Rows from block 7 of a small rotation predictor, named by matrix and row number. Rows with one number belong to one neuron. Each number is 128 + 32 x the weight over its row's rms, rounded and kept within 0 to 255. All counts start at 0. Numbers have three digits each. After the name is the row's rms in percent of the matrix's.
After each neuron's rows are labels from the 100 images, of 14976, where the neuron reaches its highest value: "colour at peak" is the nearest of a few named colours to the mean colour under the peak. Only what is clearly more common there than usual is listed. The data: regions of photos with short descriptions (Visual Genome). In brackets: how many of the 100, against the usual share in percent.
# fc1: MLP up (model.blocks.7.mlp.fc1.weight, 1152x192), inputs 128-191
# fc2: MLP down (model.blocks.7.mlp.fc2.weight, 192x1152, transposed), outputs 128-191

fc1.710 116:131169099130081171183112154126188089150088120110138187153132121080110090090099129164152132134144104148177139122130160115138140140065183128140135194143157166077118070154109110107107141108132136
fc2.710 173:134166144098118107111135106172145169121148119132152080104072163090150118152124163162154092054137077113119126157139062075075151159060174093107128079135075138143106147093114116134130147140122067
colour at peak: blue (32 vs 0.6)

fc1.682 101:139116123086140130112153181175155142149151120101156102170117058115096118125176129163150137089102136116150173142134123117181128125112189115107155125086134133067107174089153117065191174159144122
fc2.682 119:147115164090151111151184132132146085110112158112118116167189139148098088063126132096090177150088155172133090094099150190170116109165177168125141109082172135098149190136087107117109119104059149
colour at peak: white (25 vs 4.7)

fc1.174 105:182108155168152159160155189118159079096113161096123141197144113077102090142149097162076154161153110130166110150123153182179182148170164160167190218131139130087099107072142137117114142170155126
fc2.174 089:106137127105129120115150115124181094103118142111149133151147126055170149127157106161147142088168086145138106140103106174165148134089158159146146110115113132117092120112102095054121124090122115
colour at peak: grey (69 vs 37.5)

fc1.151 101:106201099129091127145166178103147093133131170169130132143133134101090043103042175125131136149083171087127091130147119097107130148103214132175113122147145200119060086106166135138102124126157106
fc2.151 126:161137097078169094080109113186126124047141140106129087116138198076154130141109107104103163093151081137108076101112097163083109137135228101070086136099070113154145133070061139130100101137150118
colour at peak: cyan (29 vs 0.9)

fc1.7 097:101076117141105110170151127153074108080110150135133109141133117107140132144098113131090128125125098145111109166077121120121105167044123163145111099125104155151110113108115149130201098128170130
fc2.7 105:140124086122063172198096122076099139142145081108118190115105186158138159134140084126121104102113151121123156116160193084084113120092147092137089154158094112144130071195085145172111114115164185
colour at peak: orange (28 vs 1.3)

fc1.457 114:085131136115099135183164131118111093064093164123139183150166138058132097115105149123111144140128111186113141126109134131120132144056150109147106140115125113127098052114080123165165122161148141
fc2.457 127:148135095108064143171094115115098127138120127129128162096124180131122166115113080121151113142166121064137149090129149066072114149145166063092116154143080115173163082190118173136103082109153121
colour at peak: orange (44 vs 1.3)

fc1.599 104:115137112095070131181164152116164123121110161106088182164187040098143093140121141154110119147146095122132127123151105141122152184104205084170147201128117183070130106104165160115155149145126107
fc2.599 114:142155080142152196109124190095150111119129168191182118112121183088064108080157129114149131114117141137155072124089127152136142113125160139144129081112073138125101134118115127117108131130132094
colour at peak: pink (26 vs 9.2)

fc1.252 086:158133158130099214137135155150150094119081142118152146113135060091126107112107172158074125125158125120165115143063101143144169162099251163155174110127122164106087082074147169101142132124154067
fc2.252 102:128159110107161145121139145116166102092155123129173133172152126102164129108168104104107150104148139168117061111126156189144146128094085176186138117137101161109083115055115140114122134119095154
colour at peak: white (54 vs 4.7)

fc1.507 124:124141108080120084104152143148157124127099118102128092177158153069129095128131097144142184139163102142163141103115143121153129158089122159144143160102115108098126188129081088093112109126154158
fc2.507 133:135164122091112190171152094119104164163142134090085219090115105157183160172113186100115126145122154103102129116159149114110163102125110017102098122102188179118112078165157176164135123114091104
colour at peak: grey (62 vs 37.5)

fc1.219 101:136129176141079125137138115117133106098109117105161147141130133085110116146144179124150133098148170137171113121098159161119168140090184126126194130080098114111133125128076110098205163144086161
fc2.219 142:090088068066076108158135079172079119141123162146128105157189109174125106138113167103115160138135140110083159133103094105088071177157154134105060113182138128181134137125173125125163075098155127
colour at peak: pink (30 vs 9.2)

fc1.261 106:110157112141077125162133137120158115112093155121103187152161058109122102141117158176092139109140110131149140128144109133124163200096205126193167165129114178073119124094146167104161148153171110
fc2.261 108:157155115146165161101148174142154091076146155192189097139131169070082078080142162147140152080096141111117069142096144146072127108099135160146108076139094146139100115062131130149113137157105118
colour at peak: pink (27 vs 9.2)

fc1.614 101:116154087139043134156125113073142071139107163159104188134177121098141098133115110127145130169155153105127110132150117120113138126098189123147124147176136181133109068158148084127095105131143118
fc2.614 160:130171125118156095128111111176159150082155143090121094102106190080168118147139133127132112061144054187121129151148072096077148158098159064087095146122099122135120120108082115145129167147131096
colour at peak: grey (62 vs 37.5)

fc1.656 092:139196156177138213182160204127174076125124163122114167117124079114134054069113134160115139113078114154158116175118115138143170133094090168160162156152187140108119101110162099165140133102121119
fc2.656 083:117162137131115181182123156111183092158084131149158136143135093096114107120087156157153127117171117142178123128090112138147170184109054181167191141169114159151114123148164136105142097086102123
colour at peak: black (38 vs 10.3)

fc1.89 090:119186182142088209158152197144159121157129155157139145131112057139129102082075152150120141147121115143197116135092154133156143138119074160165215147148132161081123147086150157117160179121097168
fc2.89 089:153169101139123186147159180127182084097148143124156114169161116057120073079137104153118168098144103144195084114143144100134169158102091136181181108160082172097086141068150108135115120117100163
colour at peak: brown (60 vs 33.6)

fc1.243 122:185153191120129127109195141149111112143135135080149136161131104124088132142127145171159133100135134135140142136111164177137156101099125121098212111085107198109148147136121142081184118180069107
fc2.243 153:095138101111102179155130078136092129164116109171101115087130148146160148126084133125112145139146092098116102122121089061083102173095150132101084105171077119197132093134124145148149040072129126
colour at peak: white (25 vs 4.7)

fc1.83 116:135157121130088184174124179144176075131080123117157167164141126075102079083086156178148146135121106141179133122152160124166151146065179136141151180113161159074116058151124117102109142096176152
fc2.83 150:127173133120098124139118096159143174096158142151135099109060172067171143157107135166132100066164059126107114166106061084067147183042186106116131093145042125159097122083102127127134119126126078
colour at peak: blue (35 vs 0.6)

fc1.403 095:136149192125115147141151133144165073133113154142160148152145131110107108128086161164124130109102170135138114157105123160143139155075175194166152131063145132097060096101105086084168168139116131
fc2.403 094:096079119140117079138129166111109134143168097176156117148111087167101135162164095156150090089129133147095138174102133124126098139109072231155118133191131158138097113130175107082161153144162160
colour at peak: grey (63 vs 37.5)

fc1.523 111:197111148129122115145158110160163096087078164078197143169145145101120135138133117130120142133152152149181133111102170186145197142142158149118192144062125099104116110111091102093178142202119152
fc2.523 112:060082101076037094186133095114103124142106133152126144164167136149122110159146160143150121129150167067088192149100115115137090193054126156130102143164154125137084120184160083097123107139162152
colour at peak: pink (27 vs 9.2)

fc1.325 115:126150140126155163161166137167151060078111178106129169127147138073160106129108140134056183113133103138113122176117139144139175180124055153115130155132154118132076084084126090151130130167189120
fc2.325 137:176165126168128176142124172096173078081109166112141154124110159073092116076090063134082149136128126147165073093164152121124175106150200104165162147095105106101100090078081147154094127135109134
colour at peak: brown (69 vs 33.6)

fc1.378 110:163136125153088110164183136113123053092094175091172151166197144077129062109126124132088190148125189143162143126150133146137151170121176135166153140096164139113100098111107077142147130157153182
fc2.378 103:062104143095081060124115115111165122124144097134154168147130105119165123192172108152132118064181146150108141175117097149137123166103064174169167178177132098157107100143135089086127135138172141
colour at peak: white (29 vs 4.7); pink (29 vs 9.2)

fc1.284 094:162140146157145163127190213154138072145110165100142147134152077127109066063107149148098135092047139120138122156109110143136176153097117203167142166127198159076071106065162106138136156115126095
fc2.284 084:108183135137103204162118163121210110131113139155180133137115078096137100121136135169148117084172135179160081132090123100136132168087077172195152099176095183133070109134156134079154111120093132
colour at peak: black (28 vs 10.3)

fc1.156 106:164160108124101100117138099119164112190095089058134159132132090103150127163099127190163120165124188092156155119166127133186200087091138116116172159089194134081112098130115081115132145134142134
fc2.156 122:088060166116112119155144098167111108158094130153124090153151114200068095124116172131117148153114143121118155141091071144104101171173099186138135115162164106147198152122141139124144078121121126
colour at peak: grey (62 vs 37.5)

fc1.164 095:128128060089089093106148122098112119112144118122151163130159110125134075111111191111094105141108206147105144121144142139109112144104229103099108116139171176136071099126160113167130123147102109
fc2.164 103:158150119095159125083100121102108132124118123096128093159106207109060150107122052114157131112119115136124133102149113118117075080105255094080100123099060088134172150141062124145089073087136129
colour at peak: white (25 vs 4.7)

fc1.298 098:111184129105112140090143141095202131148133129100112135123117078079113101131179187150133128106134142085130090154167095120154167145148164125144130154139157129092043082091163075131187191130135094
fc2.298 096:131089110191173163110081111075092116134160135163118129089133154162133152125145066115140115144099157136112105155111125156081125058149139113103132126182136082183174090116120137175115114074112099
colour at peak: cyan (28 vs 0.9)

fc1.418 100:144128175192124163149160143161150077148142119136147120153149105143060097107153155172116132141104151098181130192086107183155141134134171189150180138122160107094131130078175127088130155152136134
fc2.418 083:119123072149104130126175195134130107091123169135155112183180076084106088084164138151129155133104168131152123136087121115156115161125148189173135112131154117078092180118171101068141150084138154
colour at peak: pink (26 vs 9.2)

fc1.140 080:134101186170196167137139151199156082127137167122147144147136106106090116113132160127084152083135108157141066160111090173149159147131186204150164158146119142123113107072136138127166154181156106
fc2.140 093:146153103102100167130145157149164080091107158113163112161176107080162113100146132136117182093162108156142097120096146186161126163108111184155149135119122164114072152106121124074137115076103170
colour at peak: white (29 vs 4.7)

fc1.423 118:153117136143179108130161126142133095075119144105122111108204144124141113108154114101071191147101113169122069140138130169126143156178093155136138140137146090143137134104092094151103113144151129
fc2.423 098:123151116121089146141085125169145128161140106138141091142139129165138109061116096166151084149138111100145153104106099075105111128107255146127124104166098159128154163121154147106116089102086098
colour at peak: brown (64 vs 33.6)

fc1.28 097:125140149126112140154153131145136082136049160121158171136164096084101109099109177177128154109102160113158107115098083159129147145082147179158139142112127140125105109112118090127148136094151101
fc2.28 101:102118096117085147150136162138127126133153150168155133161108079126158116148139133148122111071146097131132145171102148134147109191063060193174127147163141125123048114128156130086191159080141165
colour at peak: black (27 vs 10.3)

fc1.416 097:153113135120142164085156171139144115166141117105158101175111085127113100118154164191143116089108120100133159184117123139168138119134229157139142113123174145117101145074175122093173169189117105
fc2.416 109:175114138120150160119166151116140122092148159094142114194142122129105086101178137126100175116078163173159108097146185210173141075144147127127174155085173134048104178106126089108094152067072169
colour at peak: white (36 vs 4.7); pink (32 vs 9.2)

fc1.53 099:172108142142126162138158135162122110126087159102185126184125076113096113141153157157125141103112141136169176169097141133174129139109178130126155119066135119067106137106139100056195154162133145
fc2.53 123:166119146099149101129176137178141083120134151108144069191164106134123074056143146147088162135083152169156145125126150151139129115153155168120141122119187137083134203121119098130125119119069169
colour at peak: white (33 vs 4.7); pink (28 vs 9.2)

fc1.584 105:167135158139177116103157197159109093129146165098130099151167120105108106047144145146072143099055130104124109166148085149138152147155153150110165158124169138118096149080133112132117136124179117
fc2.584 087:161121089099128157142114105171165105087087154129173113154139100098163151155128133137082132133161114138180143102090150158175154140141103178124168156138114135087122154155128153093161109153123147
colour at peak: brown (60 vs 33.6)

fc1.667 107:122123104151092170171158152090161109090100180120099194128173049081128076111115168087059162163162135136151110141130149149152160163133186100168162201121184130101092072091170136143129127101188146
fc2.667 110:171157065136137204155100166110114101127133137105125154142128127097129137129098099162138145143122128115147089109120154172158120065101126128105108148095095128115133102105110163115123085069148144
colour at peak: pink (29 vs 9.2)

fc1.468 100:163136162124118154133141158151152098149091141073140142162122064117088109108127210143127120140111122098141154145140151147184119137152203135086165128110175170085086127084231133047153162154124109
fc2.468 101:139139153095176101088181144118193090097194109109090124145133119121149099073171082116096117128076135209143066112169175143149107081136127158175126123137156153098145169109105078131109180093088122
colour at peak: pink (27 vs 9.2)