A small rotation predictor, trained from scratch.
Model: arch resmlp, norm layernorm, patch size [8, 8].
Training: adamw at rate 0.0019, 13500 steps.
Rows from block 2 of a small rotation predictor, named by matrix and row number. Rows with one number belong to one neuron. Each number is 200 + 40 x the weight over its row's rms, rounded and kept within 0 to 999. All counts start at 0.
After each neuron's rows are labels from the 100 images, of 14976, where the neuron reaches its highest value: "patch colour" is the nearest of a few named colours to the mean colour under the peak; "responds to" is what is common among them. Only what is clearly more common there than usual is listed. The data: regions of photos with short descriptions (Visual Genome).
# fc1: MLP up (model.blocks.2.mlp.fc1.weight, 1152x192), inputs 96-191
# fc2: MLP down (model.blocks.2.mlp.fc2.weight, 192x1152, transposed), outputs 96-191

fc1.747,203,197,203,196,218,175,210,156,179,234,194,186,199,128,193,189,194,173,164,180,224,178,152,205,200,161,174,205,217,224,243,233,234,223,267,201,152,197,240,147,236,238,239,195,157,154,195,104,237,271,232,157,172,145,248,234,171,226,190,210,202,199,253,213,191,256,261,203,107,214,260,238,305,263,233,203,143,176,183,306,268,144,182,225,101,176,201,245,153,192,122,193,224,219,183,257
fc2.747,136,184,159,184,235,186,171,213,226,176,121,176,221,204,172,195,254,163,145,224,133,210,171,262,171,211,231,152,161,179,170,255,189,252,167,200,143,225,212,193,147,175,226,176,214,192,235,199,188,218,174,245,135,242,234,178,189,127,215,176,139,202,271,245,212,161,165,149,110,214,203,177,128,204,219,223,284,171,202,190,232,240,276,194,220,212,180,137,267,211,231,182,152,194,144,225
patch colour: blue; cyan
responds to: text has "sky"; text has "plane"

fc1.302,268,233,191,170,189,192,175,125,140,263,226,230,263,194,183,172,160,213,168,224,224,208,122,129,159,192,177,255,208,202,228,227,201,227,178,202,197,186,219,173,189,150,275,209,219,210,151,140,164,242,220,152,139,177,266,168,195,250,153,271,236,154,214,283,200,253,232,250,179,200,216,257,233,222,147,130,184,172,196,218,279,201,203,262,116,180,185,250,186,132,130,145,253,168,221,203
fc2.302,178,207,206,94,217,190,239,169,181,165,206,250,293,167,254,243,201,208,141,213,153,183,193,260,220,194,273,177,215,144,184,191,172,212,189,188,188,283,203,189,204,172,207,139,197,143,237,206,223,180,232,239,229,121,174,129,158,97,205,220,169,239,193,225,171,136,229,181,205,234,184,201,206,196,224,176,366,180,230,227,201,133,196,153,189,160,150,117,190,195,207,153,157,171,165,195
patch colour: cyan
responds to: text has "sky"

fc1.9,181,208,139,229,131,229,191,253,162,248,135,276,170,125,221,189,254,156,250,170,239,179,162,231,216,170,198,223,300,264,208,179,245,163,213,196,151,202,199,177,278,189,205,171,204,195,155,152,191,220,249,121,132,129,212,220,183,217,177,210,200,184,204,187,172,229,249,264,205,217,208,202,296,255,204,117,154,204,195,276,243,174,172,216,117,154,169,220,219,164,159,239,250,233,239,226
fc2.9,172,240,154,207,257,201,183,82,176,205,234,188,203,180,186,246,166,197,204,291,140,192,136,216,190,163,193,176,217,123,265,246,186,211,151,131,123,190,264,191,136,142,224,177,214,183,163,166,188,251,191,252,213,186,275,188,172,253,143,230,203,234,180,267,218,196,221,243,190,225,256,178,192,247,209,173,252,120,192,220,248,213,197,169,191,224,193,252,204,181,202,216,172,155,124,230
patch colour: cyan
responds to: text has "sky"

fc1.501,150,181,221,281,216,193,271,209,186,214,149,195,124,161,239,170,260,137,249,204,255,126,167,220,221,227,168,201,233,183,228,204,230,190,203,192,176,182,185,223,222,200,255,191,149,172,196,123,260,208,246,253,171,177,222,150,169,265,203,171,174,230,225,190,161,232,251,204,139,248,223,259,275,295,246,223,226,161,153,305,166,170,227,253,139,171,202,200,214,167,189,243,231,250,163,237
fc2.501,105,160,268,201,182,217,162,173,287,217,130,253,228,163,148,195,163,224,83,214,236,119,184,295,224,268,303,232,211,164,241,252,224,229,161,192,178,118,228,270,194,253,233,193,153,235,198,170,209,175,264,252,209,170,241,177,219,224,165,189,166,220,183,269,149,197,190,165,228,200,179,200,213,222,227,189,270,175,225,240,205,197,171,201,146,204,201,115,217,169,166,161,194,250,183,230
patch colour: white
responds to: text has "sky"

fc1.158,142,184,201,180,159,197,241,187,142,241,183,210,219,130,213,162,211,174,195,148,247,141,151,170,204,144,217,178,271,285,252,160,226,226,228,170,208,202,196,176,258,215,261,167,186,170,152,131,237,225,245,181,152,145,223,183,170,242,199,191,222,206,197,181,165,269,270,229,171,284,237,231,300,268,193,134,161,160,159,260,247,168,213,250,105,150,193,217,185,172,138,179,280,210,181,228
fc2.158,139,245,133,158,214,187,235,181,136,218,204,224,209,212,99,246,214,184,143,271,190,157,99,267,168,244,301,145,183,134,203,253,236,233,176,238,172,204,247,160,186,175,235,219,246,190,248,145,173,196,226,174,220,175,254,158,232,160,158,254,145,165,202,272,201,189,237,239,211,211,147,182,180,263,201,210,260,151,191,221,268,255,184,197,190,247,193,218,227,230,197,122,169,273,149,150
patch colour: cyan; blue
responds to: text has "sky"; text has "plane"

fc1.706,288,233,177,161,172,190,189,109,180,258,206,199,252,203,163,183,171,187,159,218,241,115,144,142,179,168,157,251,244,234,262,221,237,214,181,182,184,135,210,180,206,184,272,213,219,200,135,164,206,217,212,149,164,165,265,195,198,221,158,238,215,185,203,288,192,299,278,244,127,231,210,250,245,237,170,126,174,200,217,249,247,211,190,274,92,193,212,224,161,154,150,139,233,208,200,264
fc2.706,137,174,241,133,228,203,218,208,196,189,185,260,246,183,237,228,215,183,221,232,169,228,207,258,171,229,263,154,154,134,203,209,168,203,185,223,179,264,165,209,245,167,200,137,230,145,244,182,216,124,252,229,205,175,140,110,131,161,167,260,224,205,198,203,175,101,248,190,188,237,170,192,186,212,218,193,376,210,266,253,220,187,211,191,181,206,217,150,229,185,171,160,189,201,170,164
patch colour: cyan; blue
responds to: text has "sky"; text has "blue"

fc1.276,196,172,165,240,248,168,239,172,150,230,211,194,154,132,248,156,193,143,185,120,234,172,163,188,234,205,156,188,242,259,248,244,253,208,260,172,214,185,145,191,262,201,252,210,217,180,168,128,250,248,245,157,154,156,167,202,162,247,225,194,219,216,211,163,179,271,252,192,125,284,215,225,307,261,160,209,191,184,167,285,227,133,242,208,103,150,208,201,186,175,184,256,281,200,156,201
fc2.276,120,146,191,219,236,261,137,198,218,238,136,208,172,206,242,153,212,146,89,155,182,231,202,312,173,230,192,212,192,183,185,216,212,209,125,190,195,209,215,215,243,230,169,159,245,239,225,203,212,98,231,215,117,175,200,146,155,182,225,277,186,148,151,132,179,161,165,212,311,196,133,153,176,204,171,213,258,202,195,200,176,222,261,204,190,175,269,183,306,166,186,194,179,193,207,117
patch colour: blue
responds to: text has "sky"; text has "blue"

fc1.324,194,170,198,167,188,154,212,163,210,247,185,201,228,139,215,173,196,195,175,183,241,127,129,258,221,178,222,176,247,244,229,213,273,264,251,175,198,119,213,174,241,242,263,182,205,158,186,133,245,214,223,195,216,156,255,185,157,249,211,227,207,201,186,203,170,241,241,239,150,246,208,215,261,287,210,194,110,196,164,288,220,140,234,256,133,126,202,201,160,190,130,179,269,246,140,228
fc2.324,111,216,187,126,188,225,192,166,181,235,180,253,245,239,107,187,222,166,132,151,173,173,146,252,273,196,298,228,175,226,192,273,231,215,141,172,210,150,168,180,200,182,184,191,219,268,184,157,150,245,199,217,189,228,259,176,193,206,152,198,135,200,181,232,182,164,147,181,170,258,186,190,186,211,179,155,282,147,201,175,180,209,221,269,178,183,160,185,250,210,231,126,158,218,229,189
patch colour: cyan; blue
responds to: text has "sky"

fc1.629,182,202,204,209,170,188,210,185,192,218,142,268,172,131,192,189,246,151,268,160,225,178,167,243,244,155,226,203,222,217,240,180,222,182,278,246,213,223,166,169,260,217,233,203,199,183,186,134,233,216,268,145,174,159,160,218,192,230,184,244,207,155,182,201,157,188,263,242,179,278,225,188,236,271,186,125,174,171,199,268,227,155,192,229,136,152,155,229,245,182,161,216,263,206,180,201
fc2.629,221,224,161,235,208,174,224,158,161,141,214,191,199,172,178,218,172,197,204,306,188,251,171,233,273,224,195,175,194,211,247,154,251,212,169,281,175,200,292,183,248,172,255,198,214,210,250,208,213,172,249,178,134,147,221,106,192,198,182,249,178,142,151,199,189,246,280,192,252,226,184,191,204,248,219,177,156,225,222,267,281,247,191,174,161,198,203,228,251,225,221,208,227,153,200,176
patch colour: white
responds to: text has "sky"; text has "plane"

fc1.743,242,256,234,179,252,187,144,63,219,207,236,203,230,144,203,193,129,172,140,189,219,197,179,228,229,167,215,201,226,221,234,216,237,279,218,188,126,133,216,158,234,225,243,190,212,172,229,134,223,240,246,185,182,141,242,207,171,218,167,240,208,189,168,220,209,247,249,195,157,216,184,210,269,270,257,184,214,207,213,305,216,168,136,274,111,150,205,204,157,197,143,171,237,219,159,213
fc2.743,187,173,201,186,195,178,206,175,219,169,205,254,197,216,276,223,180,196,194,178,159,214,177,270,213,236,198,134,180,237,222,212,205,250,149,200,197,232,251,216,244,241,193,170,170,224,222,211,204,203,195,200,150,158,193,142,175,130,184,215,136,183,187,218,102,182,182,161,189,193,178,146,115,201,250,207,373,177,241,186,201,214,201,211,199,185,152,124,222,287,216,220,163,247,199,171
patch colour: blue; cyan
responds to: text has "sky"; text has "blue"

fc1.755,210,234,195,198,267,184,207,140,174,240,231,205,163,165,230,192,131,162,184,180,173,136,148,234,222,185,153,229,235,211,160,269,271,211,217,148,215,175,203,157,232,201,226,159,216,163,174,123,176,206,214,170,166,177,212,190,173,207,141,166,136,197,209,243,183,253,271,194,123,228,229,243,306,270,172,214,218,211,158,294,227,174,190,218,126,166,192,225,185,179,186,219,228,204,210,215
fc2.755,127,146,268,205,225,238,190,159,230,184,185,213,201,210,230,125,146,152,178,183,185,196,182,303,240,195,200,152,205,191,249,200,246,279,175,94,256,170,205,247,213,251,205,143,180,229,213,124,221,183,241,274,175,169,218,115,158,195,271,165,138,237,153,138,166,166,123,132,213,269,240,197,179,229,177,196,266,125,157,196,188,181,274,213,181,155,201,135,232,214,265,201,185,197,192,183
patch colour: blue; cyan
responds to: text has "sky"; text has "blue"

fc1.104,226,232,182,192,155,197,197,187,139,192,186,217,219,133,196,167,226,172,154,169,210,171,133,237,205,145,158,205,234,227,206,220,237,251,237,214,156,168,237,165,212,187,256,160,190,175,151,117,164,276,176,188,169,133,273,220,166,218,175,220,228,193,240,204,182,257,287,233,156,260,206,207,273,304,247,145,126,142,165,275,249,165,198,253,124,154,141,244,158,152,167,190,241,235,169,220
fc2.104,132,206,127,145,179,212,184,257,179,221,135,168,258,206,87,198,296,174,131,185,167,211,203,263,192,186,266,181,165,205,229,261,211,212,164,174,157,149,209,158,208,129,267,215,287,197,193,176,168,228,192,233,179,250,187,190,205,160,200,174,141,159,249,213,257,205,177,202,136,231,197,204,205,204,138,235,282,177,161,167,250,214,285,200,175,227,215,244,250,234,212,130,170,273,248,156
patch colour: blue; cyan
responds to: text has "sky"; text has "plane"

fc1.732,203,225,145,160,172,176,154,138,196,242,193,173,218,165,184,161,189,192,187,187,276,174,185,173,248,170,188,286,204,219,197,280,271,226,204,122,187,169,143,177,199,156,272,195,203,178,221,157,159,256,204,157,180,142,222,207,199,194,201,258,230,186,170,199,206,218,212,208,198,220,220,319,272,242,168,196,201,192,167,235,245,172,221,237,117,161,174,202,128,163,222,150,259,203,238,214
fc2.732,229,196,215,197,219,224,179,124,184,224,236,239,240,193,170,203,144,201,191,206,233,230,190,216,219,260,240,196,146,152,245,199,247,237,199,168,252,180,211,280,251,258,183,201,199,261,252,195,233,148,266,193,180,194,164,102,151,175,129,241,190,243,138,154,173,198,219,190,209,259,190,134,153,175,235,204,347,203,225,221,209,234,174,177,187,227,243,143,200,215,246,147,229,187,193,166
patch colour: blue; cyan
responds to: text has "sky"