config.toml
optimizer = "adamw"
beta2 = 0.99
warmup_steps = 400
Rows from block 6, named by matrix and row number. Rows with one number belong to one neuron. Each number is 128 + 24 x the weight over its row's rms, rounded and kept within 0 to 255. All counts start at 0. After the name is the row's rms in percent of the matrix's.
# fc1: MLP up (model.blocks.6.mlp.fc1.weight, 1152x192), inputs 0-191
# fc2: MLP down (model.blocks.6.mlp.fc2.weight, 192x1152, transposed), outputs 0-191
fc1.242 090 [143 113 122 163 134 133 101  99 148 130 126 131  96 109 108 127  97 154 124 113 122 116 106 151  73 150 136 162 128 100 127 170  92 117  91 114 107 160 132 123 174 135 117  95 103 110 106  98 150 151 165  97 150  93 169 115 145 147 114 152 118 160  87 140 154 146  92 106 153 187 139 135 127 121 164 143 148 153 135  89 137 163 126 100 116 158 149 109 151 147 122 113 133 137  87 128 127  63 121 159 122 117 122 122 170 132 107 143 113  94 141 102 143  98 153 106 130 127 144 144 121 109 119 140 107 135 110 132 138 143 152 159 140 149 134 159 169 109 139 102 130 130 119 138 142 120 162 125  82 125  81  99 127  93 144 163 112 115 134 108 167  85 148 134 153 108 121 157 134 139 131  96 115 158 171 152 152 114 150 119  90  93 110  60 173 131 107 119 154  96 127 151]
fc2.242 078 [151 116 118 158 153 111 116 140 117 155 114 158  94 100 137 169 131 154  97 105 136  79 117 141 130 123 146 173 132 109 130 112 178 115  90 122 133 147 138 154 100 115 146  82  76 106 103 129 186 134 138 139 142 134 156 135 113 146 178 128 135  85 164 137 145 131 112 130 132 172 150 158 122 123 162 145 160 107 139 107 128 154 127 152 137 127 110 119  64 109 128 117 140 184 111 130 135 107 128 154 118 140 107 108  93 137 136 127  81 110 122  70 105  79  71 110 131 122 136 139 110 103 108 124 136 137 115  96 118 141 139 125 122 154 144 136 174 130 127  97 118 141 123 122 138 146 140 154 101 132 126 101  91 149 175 126 100 105  99 111 123 182 135 129 149 125 144 151 171 126 153 113 140 154 164 153 133 136 157 157 103  72 130 136 154 113 110 150 160 166 113 152]
fc1.243 101 [105 138  87 119 127 116 105 114 104 170 138 114 121 119 107  56 101 139  97 158 147 129 138 116 142  98 177 135 170 129 134 134 145 122 120  96 108 187 147 155 134 119 106 109 109 102 107 130 162 132 106  95 175 143 125 149 155 104 129 132 106 127 117 157 173  74 124 135 127 142 127 158 132 152 136 137 156 141 132 106 150 146 158 139 125 106 139 118 124  94 100 115 130 149 108 129 123 106 154 129 129 156 114 149 125 147 104 139 153 108 135  81 130 134 147  71 140 137 160 161 154 105  78 131 151 147 133 129 117 127 180 148 145 170 116 120 144  67 138 112 122  98 112 133 152 135 126 116  94 122 132 131 108 106 154 118 128 107 164 114 127 135 116 121 166 138 133 133 153 134 110 117 128 184 147 126 117 108 153 143 143  59  65 120 129  97 112 194 141 118 172 133]
fc2.243 115 [167 134 196 137 124 116 123 158 143 149 151 158 115 114 130 207  95 129 144 161 124  70 104 137 142 127 115 159 141 121 115 129 160 141 122 151 151 161 102 107 130 164 178 138 124 120 136 141 144 129 144 128  93 117 140 137 129 184 115 139 121 120 142 129 124  78 123 112 145 153 120 122 113  98 146  91 130  61 145 124 107 127 133 140 165 116  81 136 137 139 113 141 139 140 152 113  95 109 119 169 133 127 106 108 150 128 136 114  62 118  99 129 100  89  97 123 156 115 122 116 142 144 141 138 110 136 149 123 196 143 105 105 128  96 141 129 130 165 130 139 142 116 138  94 146 137 142 165  95 149 109 122 144 139 160 138  98 122 126  97 155 120 138 111 110 138  99 161 144 136 121 153 139 118 101 169 125 114 163 181  86 125 174 109 186 157 122 142 130 134 106 119]
fc1.244 103 [127 143 106 147 157 156 109  84 127 118  82  86 113 129 115 135 127 130 133 105  96 144 108 177  78 133 121 161 116  96 129 132 123 113  98  86  94 195 145 153 176 105 110 126 116 120 117 106 137 128 127 103 109  84 151 106 149 105 161 147 124 172  81 145 165 120 136 166 138 159 157 105 129 142 193 156 116 129 134 126 136 147  98  95 126 138 183  92 112 122 100 119 166 127 121 108 148 100 124 166 135  94 109 128 133 146 124 122 101  88 166 134 128 128 143 148 128 116 126 117 122 131  93 143 103 118 110 102 134 125 142 155 118 135 149 150 129  97 156 108 130  98 135 121 140 140 159 148  89 146 120 120 152 120 120 132 126 126 163 162 132 115 164 159 133 104 121 137 142 170 129 140 100 154 177 171 161 141 139 135 102 132 122 136 180 100 104 147 128  65 119 158]
fc2.244 101 [ 95  81 113 137 164 115 110 123 168 135 162 109 110 108 134 178 148 122 132 115 127 107 128 141  67 152 207 169 105 115  82 146 146  99  99 144 130 114 138 130 121 123 129 148 117 107 154 110 116 118 150 124 118  84 130  97 100 158 173 148 104 112 155 113  95 151 162 112 129 132  98 131 126 130 135 143 110 154 144  96 105 137 114 140 145 152 130 117 126 132 101 137  65 138 105 135 134 135  81  80 102  82 140 101 103 104 159 107 127 127 145 140 107 100 110 141 114 111 108 154 156  85 155 116 143 142 105 118 139 156  88 128 102 159 119 116 157 119 172 114 127 113 153 136 131 126 118 153 120  88 127  85 110  96 168 149  68 133 126 140 107 116 154 126 141 116 144 133 157 127 161 152 185 109 171 148 131 122 121 122 106  97 132  99 127 161 114 122 125 158 136 111]
fc1.245 095 [137 110 159  96 112 125 144  87 173 104 103 127  80  87  83  85 120 161 124 123 125  84 106 110 112 148 134 169 131  81 170 131 111 126  99  88  98 140 128 111 117 164 161 121  85 123 105 161 188 148 137 134 141 145 142 146 146 152 130 142  96 139 106 141 149 118 107 123 107 150 131 108 141 127 166 129 183 130 109  96 109 148 182 126 148 129 148 122 154  94 114  94 165 181 130  94 119  93  98 162 165 145  93 139 108 132  98 114 126 122 139 112 135  88 141 110 130 114 155 128 151 117  97 156 114 113 108 121 163 121 146 147 136 156 159 133 114 142 144  70 124 109 131 103 144 152 167 148  84 133 147 118 131 139 114 148 100 118 156 143 148 142 155 116 134 108 135 186 164 146 120 126 122 142 136 158 167 118 157 127 115 129  94 138 137 113 118 142 114 107 134 152]
fc2.245 096 [ 87 128 131 131 128 192 123 125 160 129 138 150 107  78 126 141 107 114 126 169 126  81 132 120 129 138 143 204 158 120 148 101 162 137 121 141 122 144  79 160 147 147 137  95 105  88 130 145 162  95 141 158 157 129 137 166 126 153  97 113 132 129 121 140 138 121 115 120 135 145 112 149  99 138 124 100 102 140 167 101 125 105 165 122 148 109 124 147 194 107 146 118 128 156 162 113 136 124 167 129 122 161 107  93  92 169 165 123 114 121  91 130 123  66 141 100  78 103 157  96 125 102 113 102 135 140 138 141 122 167  85  88 142 173 108 130 161 126 162 116 127 121 118 117 155 127 146 167 111 116 121 120 120 115 147 118 115 145 156 130 141 141 134  95  78 123 110 160 179 129 117 164  90 132 136 131 121 117 142 149 108 115 134 104 154 124  93 128 104 104 126 133]